From a checkpoint of a small image VQ-VAE: decoder widths [32, 64, 128, 128].
Rows from block 11 of the encoder, named by matrix and row number. Rows with one number belong to one neuron. Each number is 200 + 20 x the weight over its row's rms, rounded and kept within 0 to 999. All counts start at 0. After the name is the row's rms in percent of the matrix's.
# fc1: MLP up (encoder.blocks.11.mlp.fc1.weight, 1280x320), inputs 0-159
# fc2: MLP down (encoder.blocks.11.mlp.fc2.weight, 320x1280, transposed), outputs 0-159
fc1.35,127,214,239,183,217,161,191,205,202,212,187,194,216,205,229,191,191,192,200,217,189,198,236,207,187,195,230,205,184,196,172,189,203,194,198,193,208,198,202,163,176,219,184,227,209,196,215,206,167,163,197,184,171,187,185,221,190,187,218,211,234,211,186,238,180,193,184,194,203,219,218,207,212,207,197,207,221,185,232,189,180,190,196,237,192,169,190,218,175,191,176,230,205,185,221,213,202,211,187,210,180,207,172,213,167,187,160,218,192,183,215,224,196,191,222,217,199,200,189,217,184,187,197,200,184,174,191,227,195,229,233,166,212,200,204,209,158,166,203,202,209,174,167,180,174,237,216,184,190,198,212,202,166,177,207,176,220,247,153,179,163
fc2.35,074,201,223,201,191,197,208,190,179,208,219,197,184,215,223,192,198,219,219,227,174,183,221,199,165,201,192,160,209,192,180,207,214,161,196,189,210,148,170,215,228,218,191,198,203,213,211,179,195,221,205,186,232,206,217,220,185,216,210,180,179,191,190,175,188,194,179,214,193,194,180,188,212,175,233,186,221,199,195,174,185,184,212,174,185,208,200,227,185,188,189,163,232,195,218,187,150,229,179,222,187,183,173,184,196,216,213,211,218,173,184,228,214,221,201,203,171,213,213,200,273,210,184,183,141,230,174,205,216,207,212,212,209,221,195,210,211,226,221,211,174,207,219,197,207,235,222,194,206,188,173,198,191,204,226,226,196,209,214,178,208
fc1.36,104,218,203,226,212,164,179,229,216,230,233,212,202,189,187,207,241,216,218,202,201,199,167,194,185,213,202,211,188,192,221,190,196,220,215,208,190,201,178,198,173,211,193,181,169,167,204,203,231,139,157,196,220,203,193,233,192,177,185,230,198,208,160,205,215,185,172,174,215,186,215,200,201,168,217,195,190,199,180,180,184,233,196,210,226,206,182,209,163,226,219,176,209,209,194,176,227,186,214,219,187,215,199,215,196,241,192,179,180,193,189,233,171,169,177,187,210,233,203,199,213,193,165,212,207,195,208,195,177,170,202,178,213,229,214,180,207,201,220,247,231,206,231,209,238,185,207,219,230,199,179,227,216,221,245,216,218,225,162,219,204
fc2.36,154,158,238,203,220,189,165,180,196,194,207,238,213,203,202,195,189,206,207,189,200,226,247,216,159,195,193,187,190,231,217,166,190,188,172,196,201,180,213,215,206,171,218,203,199,210,195,231,205,216,160,207,196,176,192,185,198,204,185,206,222,148,184,228,243,202,163,204,189,210,209,205,232,211,150,160,218,159,208,215,197,210,209,230,177,224,192,190,226,217,199,200,191,244,202,214,185,184,207,247,220,217,235,201,213,209,223,200,207,215,182,226,202,210,207,176,189,219,211,199,175,196,196,204,196,199,185,208,234,183,207,200,193,184,188,214,200,223,223,203,208,204,179,161,197,198,206,197,207,195,221,216,193,224,153,167,201,180,218,196,218
fc1.37,065,199,198,157,158,202,166,229,160,188,224,221,165,213,216,195,208,192,196,198,220,226,183,184,245,202,204,204,187,198,219,219,196,219,229,165,231,200,188,215,222,190,215,187,176,186,194,222,208,232,199,211,194,187,205,209,175,189,184,185,201,204,191,209,206,178,209,202,200,206,233,183,197,193,213,202,194,196,206,234,226,187,208,209,176,228,196,198,210,189,203,230,226,234,210,197,196,212,220,236,184,232,217,200,175,212,219,188,220,221,206,208,178,227,201,221,181,210,205,207,182,204,157,184,222,218,175,230,207,190,179,200,205,191,165,193,209,198,190,194,226,186,206,226,171,180,205,165,206,248,231,239,187,241,169,202,214,174,215,190,170
fc2.37,025,191,221,185,217,215,223,182,203,200,184,157,203,228,202,184,181,205,203,185,214,193,177,190,177,206,186,192,205,225,219,191,171,198,205,228,198,203,194,182,230,200,171,201,208,184,175,199,199,184,233,193,201,192,177,193,184,212,208,162,203,174,211,198,180,240,211,242,176,247,210,198,197,244,181,202,207,186,233,215,198,185,214,193,166,212,171,190,205,187,188,185,196,199,203,215,224,212,239,177,238,207,214,164,236,196,199,189,217,146,149,208,219,187,221,206,158,220,167,210,188,211,214,192,213,223,200,227,202,240,180,230,214,235,209,205,197,219,192,211,202,210,193,188,214,214,225,224,177,186,212,195,174,177,200,191,225,202,196,169,246
fc1.38,116,169,193,202,200,208,208,178,200,190,170,197,157,230,252,189,186,187,201,137,206,203,205,196,188,196,195,185,192,185,182,222,219,175,218,173,234,247,202,218,227,191,193,209,173,200,185,223,200,215,219,155,219,210,181,205,195,193,207,198,222,176,215,204,188,168,214,193,220,190,193,207,192,213,181,191,195,221,206,182,197,166,230,191,195,201,229,159,195,189,214,189,180,202,205,194,186,171,220,217,195,197,186,200,222,153,162,189,195,186,242,226,220,190,166,186,182,230,204,192,213,183,183,202,194,231,214,197,197,202,167,163,185,182,227,192,217,211,196,190,220,164,209,228,188,188,182,216,184,185,186,191,208,202,200,223,209,188,194,161,233
fc2.38,115,179,202,215,212,177,221,192,202,202,187,203,191,190,211,214,187,200,201,179,187,205,179,191,212,204,180,172,183,176,205,225,204,209,217,159,210,199,229,214,199,196,227,232,202,203,207,201,187,184,206,197,245,202,194,196,200,194,207,210,196,189,212,212,214,171,177,171,216,210,180,194,185,241,236,213,164,182,245,177,247,204,206,205,252,181,215,194,186,208,212,199,204,208,227,185,182,215,197,189,211,195,182,197,218,194,207,246,202,188,234,209,222,208,217,203,209,185,200,185,223,193,191,223,231,202,197,211,183,183,185,166,175,204,210,248,230,182,206,206,182,212,211,225,193,185,213,202,187,187,177,221,209,205,205,167,181,191,201,216,225
fc1.39,111,202,210,225,210,201,181,218,251,242,191,193,212,194,219,211,191,219,211,211,181,194,180,193,166,203,195,182,128,171,161,204,201,185,215,226,189,198,213,181,224,203,221,208,216,208,222,114,204,239,194,212,188,203,184,182,199,185,209,199,216,219,187,186,185,204,213,181,185,235,209,196,217,175,207,200,193,189,210,200,179,229,216,187,197,219,227,199,182,238,185,175,185,238,176,192,177,208,204,195,197,196,182,209,218,212,178,199,221,245,198,228,193,208,206,198,200,214,196,242,193,186,212,212,224,197,214,199,186,194,198,221,186,211,205,203,203,255,190,161,208,214,233,185,210,187,207,169,192,213,184,198,167,211,196,226,193,228,199,206,213
fc2.39,189,207,190,202,192,196,195,176,174,202,190,208,212,200,192,204,222,200,170,202,197,199,220,181,193,212,184,211,173,209,218,176,211,195,187,189,199,169,194,198,199,186,162,134,208,200,174,240,185,219,196,206,198,188,203,203,144,218,231,200,198,184,202,200,177,182,198,214,195,206,186,204,184,183,196,188,171,168,195,179,232,171,194,215,202,210,195,221,209,213,205,197,193,210,164,209,198,218,219,213,204,190,163,194,173,189,202,184,200,233,184,188,183,193,195,190,201,161,171,196,207,168,195,179,210,210,169,194,193,194,198,207,190,211,208,193,169,177,200,211,198,200,187,233,228,194,205,174,164,229,200,189,179,200,192,194,219,179,205,183,199
fc1.40,125,222,183,221,183,184,168,207,189,234,193,228,192,196,220,206,147,171,190,199,197,182,201,177,204,193,162,203,196,218,218,201,195,238,212,209,199,221,201,190,221,150,212,243,183,192,206,218,211,221,200,200,207,252,179,223,220,189,217,185,197,222,207,194,228,182,148,223,202,197,199,196,190,208,220,191,206,220,213,227,163,193,234,214,180,198,209,180,198,248,193,191,216,198,212,189,196,200,192,214,191,194,188,209,195,185,188,218,182,181,199,187,230,154,208,167,179,189,212,205,180,235,201,203,205,208,192,250,210,206,198,230,208,223,205,237,180,245,189,199,205,206,157,229,231,187,197,166,190,202,185,190,218,224,195,188,226,190,196,208,213
fc2.40,179,198,224,222,225,203,177,179,205,212,197,216,196,184,225,176,176,226,210,231,203,181,213,166,197,158,178,203,213,222,202,222,220,196,190,191,184,257,206,195,209,221,180,227,187,205,195,198,211,224,222,204,194,204,212,206,182,220,190,212,200,221,195,204,238,202,161,223,202,205,204,196,202,188,189,158,215,213,179,204,183,166,189,216,200,171,200,191,188,217,180,238,190,193,175,255,206,191,178,184,226,206,196,200,198,179,147,170,199,207,186,225,209,161,205,207,197,173,199,195,209,218,202,208,177,187,228,188,172,219,185,191,202,176,196,192,185,194,187,195,195,190,219,157,183,182,195,226,201,228,193,165,170,202,202,190,220,214,215,198,182
fc1.41,102,217,234,187,198,204,198,180,201,198,215,259,200,219,204,214,196,185,210,187,180,208,207,183,202,181,190,214,225,206,208,188,204,192,197,226,197,187,208,216,224,222,200,169,183,216,179,190,174,181,179,177,188,201,191,243,177,201,216,202,225,178,203,241,190,203,186,266,188,179,197,222,216,192,227,217,155,206,205,220,214,193,215,191,156,208,205,195,186,176,202,190,210,215,208,208,191,187,204,219,221,228,178,230,194,203,170,194,177,188,222,207,162,229,219,231,157,199,200,188,194,183,217,239,225,231,217,203,215,224,231,211,200,223,242,205,181,195,194,198,210,213,181,191,172,201,230,217,182,178,185,201,204,188,225,197,226,216,228,198,201
fc2.41,071,196,175,200,201,191,176,213,180,182,190,201,202,229,139,237,194,200,181,202,215,156,205,230,184,241,195,204,193,198,192,193,191,184,213,200,214,200,218,204,188,228,195,180,195,213,207,213,179,212,217,207,198,187,202,154,225,239,173,212,173,226,184,202,222,218,199,225,191,211,179,179,248,200,216,208,180,189,198,194,184,198,188,222,234,188,223,212,234,193,214,170,200,198,223,225,179,206,189,241,200,206,176,214,198,216,190,239,186,196,187,191,186,196,195,160,190,185,175,176,194,178,209,218,216,167,188,197,222,216,181,204,182,232,224,201,218,214,180,195,195,185,176,167,219,165,218,194,200,157,210,209,203,197,180,244,181,195,223,208,168
fc1.42,055,205,183,197,215,199,216,189,195,211,222,199,220,206,186,226,204,216,194,210,231,218,238,187,252,202,225,197,197,128,184,211,211,214,227,199,245,185,207,224,198,195,198,209,188,185,189,206,206,189,199,171,171,217,191,206,197,178,234,207,206,221,198,215,194,184,217,182,199,207,201,207,188,229,182,201,209,199,217,177,195,196,192,187,155,199,190,213,214,179,190,223,199,222,191,194,177,199,177,210,225,185,206,222,200,235,205,193,205,175,164,185,218,211,203,142,182,183,201,175,205,184,234,200,204,227,212,159,213,217,221,160,230,213,235,212,192,175,176,215,201,206,192,193,228,187,202,214,186,205,142,211,261,214,220,171,200,214,207,181,202
fc2.42,016,191,181,190,216,200,210,187,198,196,170,203,210,192,223,208,206,208,178,184,177,215,200,194,214,206,183,229,179,194,258,216,189,196,183,167,207,209,203,255,208,201,185,219,206,185,234,178,201,190,187,213,200,217,205,184,202,174,233,162,202,182,208,168,169,195,225,192,199,210,205,175,200,237,206,226,206,228,168,210,154,194,198,203,197,180,195,245,185,173,196,198,174,185,196,221,222,168,164,222,154,205,206,191,198,206,223,224,202,203,150,190,193,219,206,197,222,186,220,185,172,200,214,223,190,210,240,221,175,195,171,202,188,175,205,203,182,204,228,226,214,219,198,233,191,167,231,198,207,197,213,216,193,244,188,220,165,189,192,197,150
fc1.43,119,221,195,222,204,196,156,172,233,215,229,241,199,190,214,177,181,183,192,206,166,203,205,205,187,206,214,195,208,195,184,192,178,216,189,218,212,196,189,186,194,183,212,196,191,182,200,173,241,221,199,208,246,171,189,224,209,225,177,184,181,199,218,201,222,185,198,220,187,197,225,168,193,202,208,208,206,206,204,185,184,214,211,189,197,192,216,243,184,218,154,214,174,205,197,185,201,214,211,202,201,166,227,219,197,179,251,228,179,157,214,208,188,188,216,188,180,176,216,167,197,175,175,216,194,224,190,223,182,221,201,217,185,220,199,200,187,201,194,202,204,209,200,200,250,235,201,231,202,172,159,197,206,246,201,211,233,191,186,170,203
fc2.43,077,226,197,211,189,200,199,219,216,176,201,194,147,210,195,228,205,187,216,207,212,225,217,192,194,198,203,153,191,214,202,212,198,210,197,229,189,191,246,224,205,218,252,185,169,223,191,202,219,201,202,171,226,190,234,184,253,204,247,224,223,201,190,207,216,197,211,175,171,175,188,213,210,189,220,207,171,194,203,227,194,161,188,208,157,213,212,185,206,216,213,201,206,227,239,218,158,173,201,186,203,174,208,221,168,192,192,230,170,197,168,210,223,178,188,226,136,203,207,198,215,225,243,179,200,189,187,180,235,228,216,197,228,190,201,206,208,232,214,185,238,197,201,209,186,187,183,219,210,196,189,193,226,232,199,215,197,191,150,214,207
fc1.44,136,192,209,182,188,211,227,185,220,210,224,205,205,217,200,175,215,189,191,179,184,189,225,200,194,175,170,212,236,196,187,205,194,219,182,182,182,162,198,213,210,175,249,215,212,204,253,151,177,174,204,217,203,235,178,207,196,153,208,216,197,220,159,189,192,176,221,223,179,211,209,169,222,224,206,231,174,221,212,198,226,200,222,198,149,179,165,186,170,194,199,187,192,193,215,227,186,245,210,197,231,189,220,213,176,208,215,165,205,170,190,198,241,208,185,204,194,212,213,193,201,196,192,217,223,228,211,230,202,195,187,194,188,229,203,202,164,200,220,172,203,200,185,223,228,207,182,185,200,193,211,177,172,215,186,181,173,216,158,201,228
fc2.44,169,195,222,193,208,221,182,213,206,212,207,230,221,187,169,195,200,227,146,160,179,175,167,231,209,174,193,191,207,199,207,214,198,166,218,168,213,184,207,203,187,188,221,175,243,211,234,192,195,231,196,201,210,217,213,219,200,208,202,194,202,187,212,197,182,179,213,201,175,204,200,174,222,190,227,179,221,179,178,174,240,214,224,216,182,234,210,234,206,205,208,196,190,184,177,242,165,191,231,184,218,220,195,210,207,180,181,191,217,198,181,212,214,209,236,190,219,174,194,165,158,202,191,205,192,233,245,209,208,192,168,206,227,176,196,220,202,216,211,213,214,180,209,226,170,195,233,212,197,213,193,197,178,146,203,232,218,243,207,201,218
fc1.45,116,239,201,208,179,220,173,202,180,199,194,226,196,174,181,196,192,169,184,170,168,171,223,209,158,211,209,201,240,184,193,186,203,180,204,226,201,191,205,167,185,204,239,208,204,170,183,197,233,215,158,219,208,182,219,160,201,179,176,214,202,210,171,188,238,192,200,178,178,184,192,224,197,182,205,163,181,228,194,210,161,189,218,221,206,203,185,217,183,213,240,195,207,199,191,191,209,165,229,223,190,210,183,199,171,218,217,192,203,242,201,147,219,212,173,196,170,228,199,210,166,231,228,190,217,225,202,194,243,182,183,188,183,198,214,197,210,178,189,214,224,249,214,195,225,229,201,183,199,199,196,179,216,179,210,174,171,178,169,205,206
fc2.45,090,152,209,197,191,196,177,229,195,195,264,216,182,214,174,201,195,174,163,196,224,199,214,180,217,180,192,183,201,196,266,177,176,199,208,212,191,196,169,179,198,214,193,205,227,189,210,146,203,193,186,192,233,158,169,166,198,266,206,211,227,189,210,219,239,181,200,205,193,198,185,198,188,227,201,184,193,219,223,182,182,173,213,202,191,194,212,247,186,194,177,178,188,166,180,169,202,181,213,223,228,172,184,197,208,210,212,218,212,174,202,149,212,198,221,237,205,220,169,183,198,190,193,191,210,198,225,171,196,169,223,184,195,183,177,202,176,193,210,174,182,196,226,217,198,194,221,202,204,188,204,212,223,187,183,185,220,199,165,220,192
fc1.46,119,186,219,207,179,223,190,198,208,230,175,209,201,208,220,216,227,215,180,159,235,204,200,216,154,222,193,208,213,193,201,190,191,212,201,192,219,230,214,219,161,232,213,220,222,224,217,200,221,211,168,176,218,193,224,193,202,192,167,187,187,198,201,228,201,196,204,172,169,213,214,206,189,178,191,197,169,215,172,179,191,226,233,200,205,185,190,191,222,181,194,182,164,206,201,202,168,197,210,209,194,219,219,187,215,181,241,189,207,190,244,219,192,221,195,206,207,175,185,211,199,235,199,202,184,190,207,195,206,191,204,213,160,213,210,203,174,180,170,198,179,163,217,205,204,226,216,181,206,238,216,184,200,187,207,193,178,203,244,144,160
fc2.46,105,186,193,211,225,192,165,191,204,192,188,191,203,182,193,178,223,201,174,236,190,189,220,209,208,167,179,180,195,238,229,170,203,161,210,209,181,181,212,183,192,170,210,212,211,187,187,197,229,189,197,195,204,184,152,206,196,208,198,214,205,198,191,164,215,193,223,200,145,182,224,169,169,199,205,213,209,194,238,174,201,190,212,185,213,191,216,230,195,231,177,208,196,219,197,176,159,202,199,175,171,217,203,171,167,195,214,178,193,197,219,196,201,196,221,236,215,209,215,166,184,205,226,223,220,225,193,182,189,217,184,204,214,227,184,221,180,189,232,229,219,161,196,211,215,213,166,209,194,207,224,171,177,225,212,179,232,214,224,224,215
fc1.47,079,193,188,178,198,187,148,199,225,207,171,191,178,208,262,175,205,189,177,208,218,228,174,156,188,160,226,231,185,205,223,214,208,182,224,172,211,176,200,232,201,190,228,204,188,173,186,172,208,198,200,200,217,203,197,201,194,236,217,192,201,219,203,166,219,231,190,173,190,180,189,197,180,219,185,199,175,197,220,198,204,235,201,193,192,182,208,203,181,208,206,236,202,221,199,206,220,195,195,198,227,245,206,200,205,200,183,240,179,239,227,226,212,203,209,186,226,215,196,206,203,183,202,216,211,189,217,180,197,189,175,237,193,199,195,227,205,191,168,214,174,192,221,197,184,200,184,235,216,183,192,187,176,218,188,160,199,200,234,175,185
fc2.47,066,200,213,200,223,201,174,197,175,251,198,181,183,199,230,173,148,252,226,162,161,213,212,204,189,193,198,183,187,168,132,204,210,205,211,202,202,191,193,188,231,225,168,209,172,196,208,254,154,202,217,199,204,188,237,225,197,196,183,199,198,181,184,193,216,209,194,202,167,199,201,196,191,211,183,208,187,211,207,208,219,203,203,212,179,155,227,162,209,169,217,178,206,183,226,167,223,181,187,217,200,202,178,158,220,197,165,183,223,203,203,223,204,212,193,181,243,186,159,218,213,188,213,202,229,209,230,202,183,240,220,196,206,211,194,211,197,182,210,243,186,201,195,196,181,207,197,211,172,207,181,197,185,201,183,205,212,219,193,178,191
fc1.48,110,224,229,193,177,201,218,182,222,152,193,185,217,194,243,233,207,201,208,211,194,189,213,192,233,188,184,171,192,181,189,181,201,200,206,198,229,202,191,208,150,222,178,181,196,195,168,218,171,224,189,224,205,177,227,214,192,175,224,197,171,187,245,195,219,212,191,236,210,191,205,216,177,199,208,206,200,238,190,191,205,182,198,214,195,186,203,150,195,208,235,191,188,206,209,212,181,189,169,223,233,206,179,225,215,180,230,189,222,201,203,170,191,188,201,201,210,186,197,223,161,190,159,226,204,200,208,175,195,204,180,225,201,216,235,234,170,218,227,209,196,210,195,219,223,168,188,229,171,229,210,195,217,192,192,241,202,180,186,202,188
fc2.48,142,181,212,185,170,200,213,244,209,166,210,207,201,211,230,219,214,207,182,194,223,211,171,187,205,202,191,178,177,194,164,221,202,184,151,205,187,231,167,206,197,245,169,186,177,209,205,166,193,189,179,213,214,201,205,191,221,214,189,199,212,222,195,148,170,227,206,200,194,175,208,178,227,192,240,186,215,208,191,237,185,189,197,178,215,187,203,192,211,201,148,213,162,242,219,200,181,196,245,198,193,179,199,226,176,179,181,177,232,215,189,200,220,224,216,206,196,190,208,205,197,244,142,188,198,174,186,231,199,190,214,219,163,221,202,226,196,218,203,200,215,202,221,181,172,206,210,212,184,193,202,180,192,180,199,216,197,203,204,183,156
fc1.49,123,195,207,202,213,160,202,258,193,196,210,212,204,181,211,184,173,216,180,216,217,240,237,206,193,194,244,184,173,179,214,145,193,209,219,230,186,212,212,196,190,223,180,184,192,206,176,188,229,222,223,238,190,207,195,207,207,166,192,225,183,232,192,192,191,216,191,184,198,177,211,192,195,248,190,233,201,189,200,214,172,189,205,210,205,201,215,177,216,186,212,228,216,161,229,203,223,201,222,190,231,214,213,189,227,192,154,222,191,199,200,225,196,197,178,193,199,231,209,210,214,186,181,171,225,214,187,202,202,195,180,198,214,191,200,202,213,191,194,178,206,201,182,187,233,195,169,190,197,207,206,222,204,182,218,208,218,195,221,242,199
fc2.49,097,177,239,201,195,207,206,232,193,187,209,207,212,200,173,187,183,197,183,199,190,165,218,190,205,202,199,166,203,233,195,202,204,198,226,231,197,201,186,213,172,193,206,192,179,174,205,180,184,202,176,176,193,175,190,203,203,184,246,213,201,206,216,200,165,158,176,193,220,185,186,178,176,198,183,211,229,185,197,218,208,217,203,191,181,189,186,176,234,213,174,206,216,183,216,207,169,224,213,175,231,209,194,188,214,193,220,203,198,194,219,213,201,186,241,180,168,194,192,209,184,172,184,236,199,204,183,193,226,205,247,185,246,169,226,201,202,203,189,229,173,171,247,236,226,208,220,241,237,186,229,187,192,196,195,193,189,207,177,192,188
fc1.50,097,222,197,219,200,206,173,231,224,192,183,221,187,180,231,208,172,213,150,223,201,192,189,177,195,176,207,232,239,182,179,180,222,212,160,188,204,225,165,238,171,214,173,209,219,172,207,189,209,213,194,218,211,207,201,200,203,219,178,224,191,219,170,196,184,209,220,220,226,184,202,182,205,195,244,190,182,209,179,195,201,195,197,174,174,213,205,228,243,219,195,225,190,168,170,236,175,210,190,261,165,186,177,186,238,207,189,191,211,237,199,218,189,206,198,188,182,206,186,230,195,190,160,222,187,196,211,232,179,168,203,192,229,228,205,190,197,212,168,154,196,163,181,196,227,201,161,181,190,203,141,173,207,210,164,212,167,204,192,186,221
fc2.50,056,195,207,232,228,182,213,218,202,183,170,188,208,193,220,227,209,172,246,220,198,205,203,183,176,209,184,181,214,207,200,158,183,222,169,217,175,162,179,195,193,226,208,189,172,181,176,192,208,208,193,215,203,164,212,200,234,166,204,186,236,228,197,189,213,180,190,250,222,212,191,209,193,240,194,221,208,209,227,218,211,183,171,176,204,193,197,186,220,218,188,204,191,203,217,193,193,221,202,189,225,184,174,178,226,198,194,209,201,202,253,203,173,205,182,199,190,179,203,165,237,221,198,208,218,241,211,199,182,167,206,196,198,204,196,243,238,211,186,237,168,182,168,183,228,186,171,182,204,201,235,200,178,193,211,167,180,220,199,182,208
fc1.51,120,219,231,191,208,191,221,198,197,152,213,182,189,207,186,194,235,215,210,202,216,188,226,180,197,180,208,205,200,207,203,185,195,194,198,215,207,242,199,241,174,204,168,194,193,206,223,199,181,145,201,194,195,162,236,224,205,199,196,176,166,198,236,187,183,191,204,204,175,156,194,230,197,188,187,219,214,210,187,207,191,206,204,247,205,202,163,195,226,211,215,198,208,175,216,218,202,194,192,240,214,224,262,236,224,186,239,192,188,209,195,198,199,232,210,198,220,190,185,218,185,216,191,201,185,207,198,235,204,203,239,180,203,178,209,237,178,230,188,235,176,209,241,167,218,212,206,192,221,222,213,214,185,190,197,187,210,214,193,192,206
fc2.51,178,177,189,216,229,205,186,213,208,191,206,191,217,180,177,203,166,231,185,238,191,202,210,219,206,172,200,239,184,211,178,202,203,221,180,190,202,214,205,188,219,222,165,172,221,205,168,207,205,195,178,218,214,231,197,186,185,202,196,217,192,205,209,210,235,186,201,237,189,221,201,205,195,210,166,212,183,234,192,221,209,223,200,189,173,239,220,189,217,221,239,215,238,212,187,179,196,208,217,185,196,224,202,183,183,216,182,227,187,220,177,215,208,198,165,215,222,192,209,170,227,200,166,172,197,223,220,219,221,147,181,218,222,200,167,192,156,184,206,222,212,203,195,243,202,194,180,159,174,207,228,172,188,191,207,193,230,181,204,167,203
fc1.52,063,215,204,221,210,147,204,205,199,234,211,180,242,240,197,209,219,219,165,212,220,206,152,168,197,193,192,182,200,246,233,233,216,207,194,210,220,187,193,199,222,228,184,238,182,161,207,169,201,179,204,206,201,196,213,199,205,190,198,212,195,204,201,173,193,202,228,190,174,181,209,181,174,203,202,212,192,224,211,211,145,191,180,201,178,205,198,225,198,217,191,250,208,179,242,167,190,205,191,201,188,213,196,181,207,202,176,221,200,202,221,254,185,192,197,196,170,202,196,209,203,212,176,208,201,203,215,184,207,214,205,210,217,212,181,212,217,207,195,152,173,200,186,209,221,191,185,214,203,221,181,206,175,195,180,235,157,189,240,153,224
fc2.52,040,160,182,210,196,213,187,179,206,182,201,214,191,207,202,221,225,182,191,194,175,194,196,191,195,195,198,238,197,200,251,194,211,193,198,210,220,187,220,188,202,180,193,174,284,241,194,199,148,186,200,168,209,142,194,204,192,189,217,196,199,194,191,199,175,200,222,207,217,185,201,177,206,224,192,186,217,196,203,206,218,210,198,203,180,204,190,162,214,199,194,174,204,181,197,211,213,175,204,190,198,231,234,205,218,234,208,204,162,207,214,210,223,234,161,186,227,177,223,184,214,201,225,151,211,233,219,224,198,226,198,194,162,205,199,211,180,231,202,196,253,223,159,229,220,170,190,216,207,231,215,201,199,182,189,169,196,216,198,236,211
fc1.53,088,203,218,216,223,191,222,174,211,244,205,184,204,208,211,179,208,211,183,205,233,169,163,215,209,229,193,203,190,216,199,214,194,213,196,230,206,165,204,161,213,201,176,198,205,216,197,229,176,190,187,189,211,203,223,239,200,202,197,185,198,175,188,199,205,157,211,179,192,204,201,190,226,218,206,189,177,210,208,187,195,190,211,208,191,213,195,203,203,222,186,176,206,171,197,183,205,184,203,203,201,192,214,228,235,208,178,195,226,211,228,195,192,166,178,190,210,205,211,207,179,188,215,211,190,203,226,176,218,201,203,203,182,174,232,219,188,172,195,215,218,210,213,205,226,143,221,202,188,212,167,181,201,219,175,174,198,191,198,173,202
fc2.53,038,223,206,194,206,142,183,235,182,207,211,184,233,207,188,188,168,208,211,210,201,180,203,169,220,182,167,226,203,190,221,193,234,210,198,176,168,180,214,234,212,191,200,212,210,200,206,218,182,237,244,169,188,199,190,200,160,190,198,186,204,182,190,207,208,234,187,155,159,205,220,183,241,172,197,206,191,192,202,227,192,196,184,221,174,207,207,209,198,215,208,225,192,220,206,204,203,167,210,198,184,188,215,189,231,220,227,177,179,236,233,198,220,209,178,180,174,182,198,171,226,234,197,206,217,215,165,183,219,192,195,221,207,174,204,203,218,173,216,192,229,229,198,191,200,225,206,190,217,231,204,193,203,193,189,214,208,196,168,165,227
fc1.54,123,193,202,172,196,207,198,236,230,160,206,150,206,164,219,206,215,205,201,213,196,181,156,188,184,181,156,196,207,188,185,177,213,200,242,167,215,221,213,243,199,197,209,197,220,178,221,191,167,213,214,159,206,174,189,156,206,215,217,207,190,193,182,175,224,195,231,219,168,233,200,178,172,231,176,194,208,197,206,163,176,218,223,204,213,201,182,205,196,156,182,197,193,181,175,174,206,199,218,217,174,198,195,199,171,179,200,207,208,197,209,253,215,217,213,165,178,209,197,206,206,192,181,206,209,171,198,206,189,204,177,175,204,210,222,187,212,173,191,203,222,205,229,205,176,206,226,175,181,200,160,206,186,188,213,212,201,227,188,242,207
fc2.54,061,240,174,205,202,224,203,173,203,197,222,172,206,183,223,196,225,231,269,211,156,211,154,218,212,212,196,198,205,218,214,215,189,199,186,172,205,212,213,190,197,209,253,194,186,187,186,182,198,205,184,239,200,228,197,212,211,198,194,188,178,175,184,202,218,194,212,188,195,208,198,207,182,176,207,194,218,205,155,211,232,204,197,191,215,197,169,203,211,189,170,183,220,201,192,174,202,174,205,179,176,225,216,213,193,172,197,215,197,187,194,197,205,207,181,219,211,202,234,203,241,221,212,197,178,189,195,201,211,218,159,213,197,177,204,217,224,192,157,197,171,176,227,197,150,169,193,187,207,178,190,219,218,218,206,206,218,225,213,172,220
fc1.55,117,216,227,204,212,206,184,220,199,241,221,173,171,211,198,205,211,202,167,200,193,210,211,211,225,219,195,200,212,234,185,211,206,185,212,193,210,203,211,202,223,218,199,194,213,188,212,185,221,221,170,196,147,166,155,185,191,233,181,231,151,177,224,198,218,218,199,173,206,165,226,202,193,229,195,209,218,212,190,208,172,201,204,198,179,196,219,172,232,193,201,195,208,184,218,205,196,212,182,190,185,190,162,175,241,179,173,235,211,161,182,209,185,232,194,198,203,169,197,197,202,189,182,188,225,218,211,182,184,230,183,176,212,196,176,165,217,169,223,158,207,220,208,240,197,188,210,200,213,177,211,203,219,206,196,187,195,180,210,215,211
fc2.55,061,223,209,230,193,208,250,192,175,192,179,181,221,202,247,199,184,203,152,184,230,182,208,188,173,224,189,202,201,204,191,205,206,200,215,217,211,188,194,195,164,217,217,213,208,201,216,184,195,169,211,200,219,191,222,222,198,203,219,180,220,207,211,194,216,207,231,206,175,187,207,243,190,200,207,193,236,236,198,179,216,198,222,181,198,174,200,160,177,213,225,195,183,216,207,227,217,219,191,196,242,214,211,224,202,220,222,178,178,213,188,215,210,219,179,205,213,214,209,182,210,212,172,193,192,213,222,187,167,184,207,171,207,169,210,187,194,223,215,212,175,220,172,165,142,204,217,177,179,198,198,203,181,197,207,222,200,221,207,197,233
fc1.56,106,203,225,212,209,199,235,184,225,210,183,194,212,218,185,192,202,229,199,240,201,235,240,205,182,196,201,181,193,219,243,226,217,210,194,213,162,220,218,199,224,204,213,195,181,197,202,165,168,247,188,204,198,170,248,168,179,217,189,190,185,219,214,212,195,198,195,184,203,172,238,205,208,199,180,203,184,196,194,194,204,197,197,228,219,174,200,214,195,200,231,223,188,217,196,168,213,210,192,175,173,212,223,226,200,220,211,155,188,198,211,177,169,216,200,175,190,219,191,210,189,186,187,174,183,175,207,212,185,184,208,183,185,225,201,195,194,187,233,185,208,211,207,211,206,198,195,197,198,209,209,161,186,222,196,213,202,204,191,198,167
fc2.56,058,197,185,220,208,168,178,204,183,221,187,220,202,210,193,242,214,203,203,181,198,234,217,180,200,167,195,249,210,176,203,213,218,144,210,219,182,237,176,195,212,190,194,212,168,217,204,174,207,217,201,208,181,222,202,195,182,198,190,171,198,186,207,234,200,180,225,231,189,190,192,185,196,237,204,234,218,195,166,242,214,197,209,211,203,204,172,191,201,160,237,177,192,180,195,210,199,207,234,225,196,218,194,196,214,225,239,177,201,211,171,165,203,212,236,186,204,210,200,256,170,207,202,187,184,218,207,149,201,191,215,219,204,203,188,226,222,189,190,208,195,211,226,192,194,240,169,206,251,213,203,211,169,218,195,179,199,217,220,218,219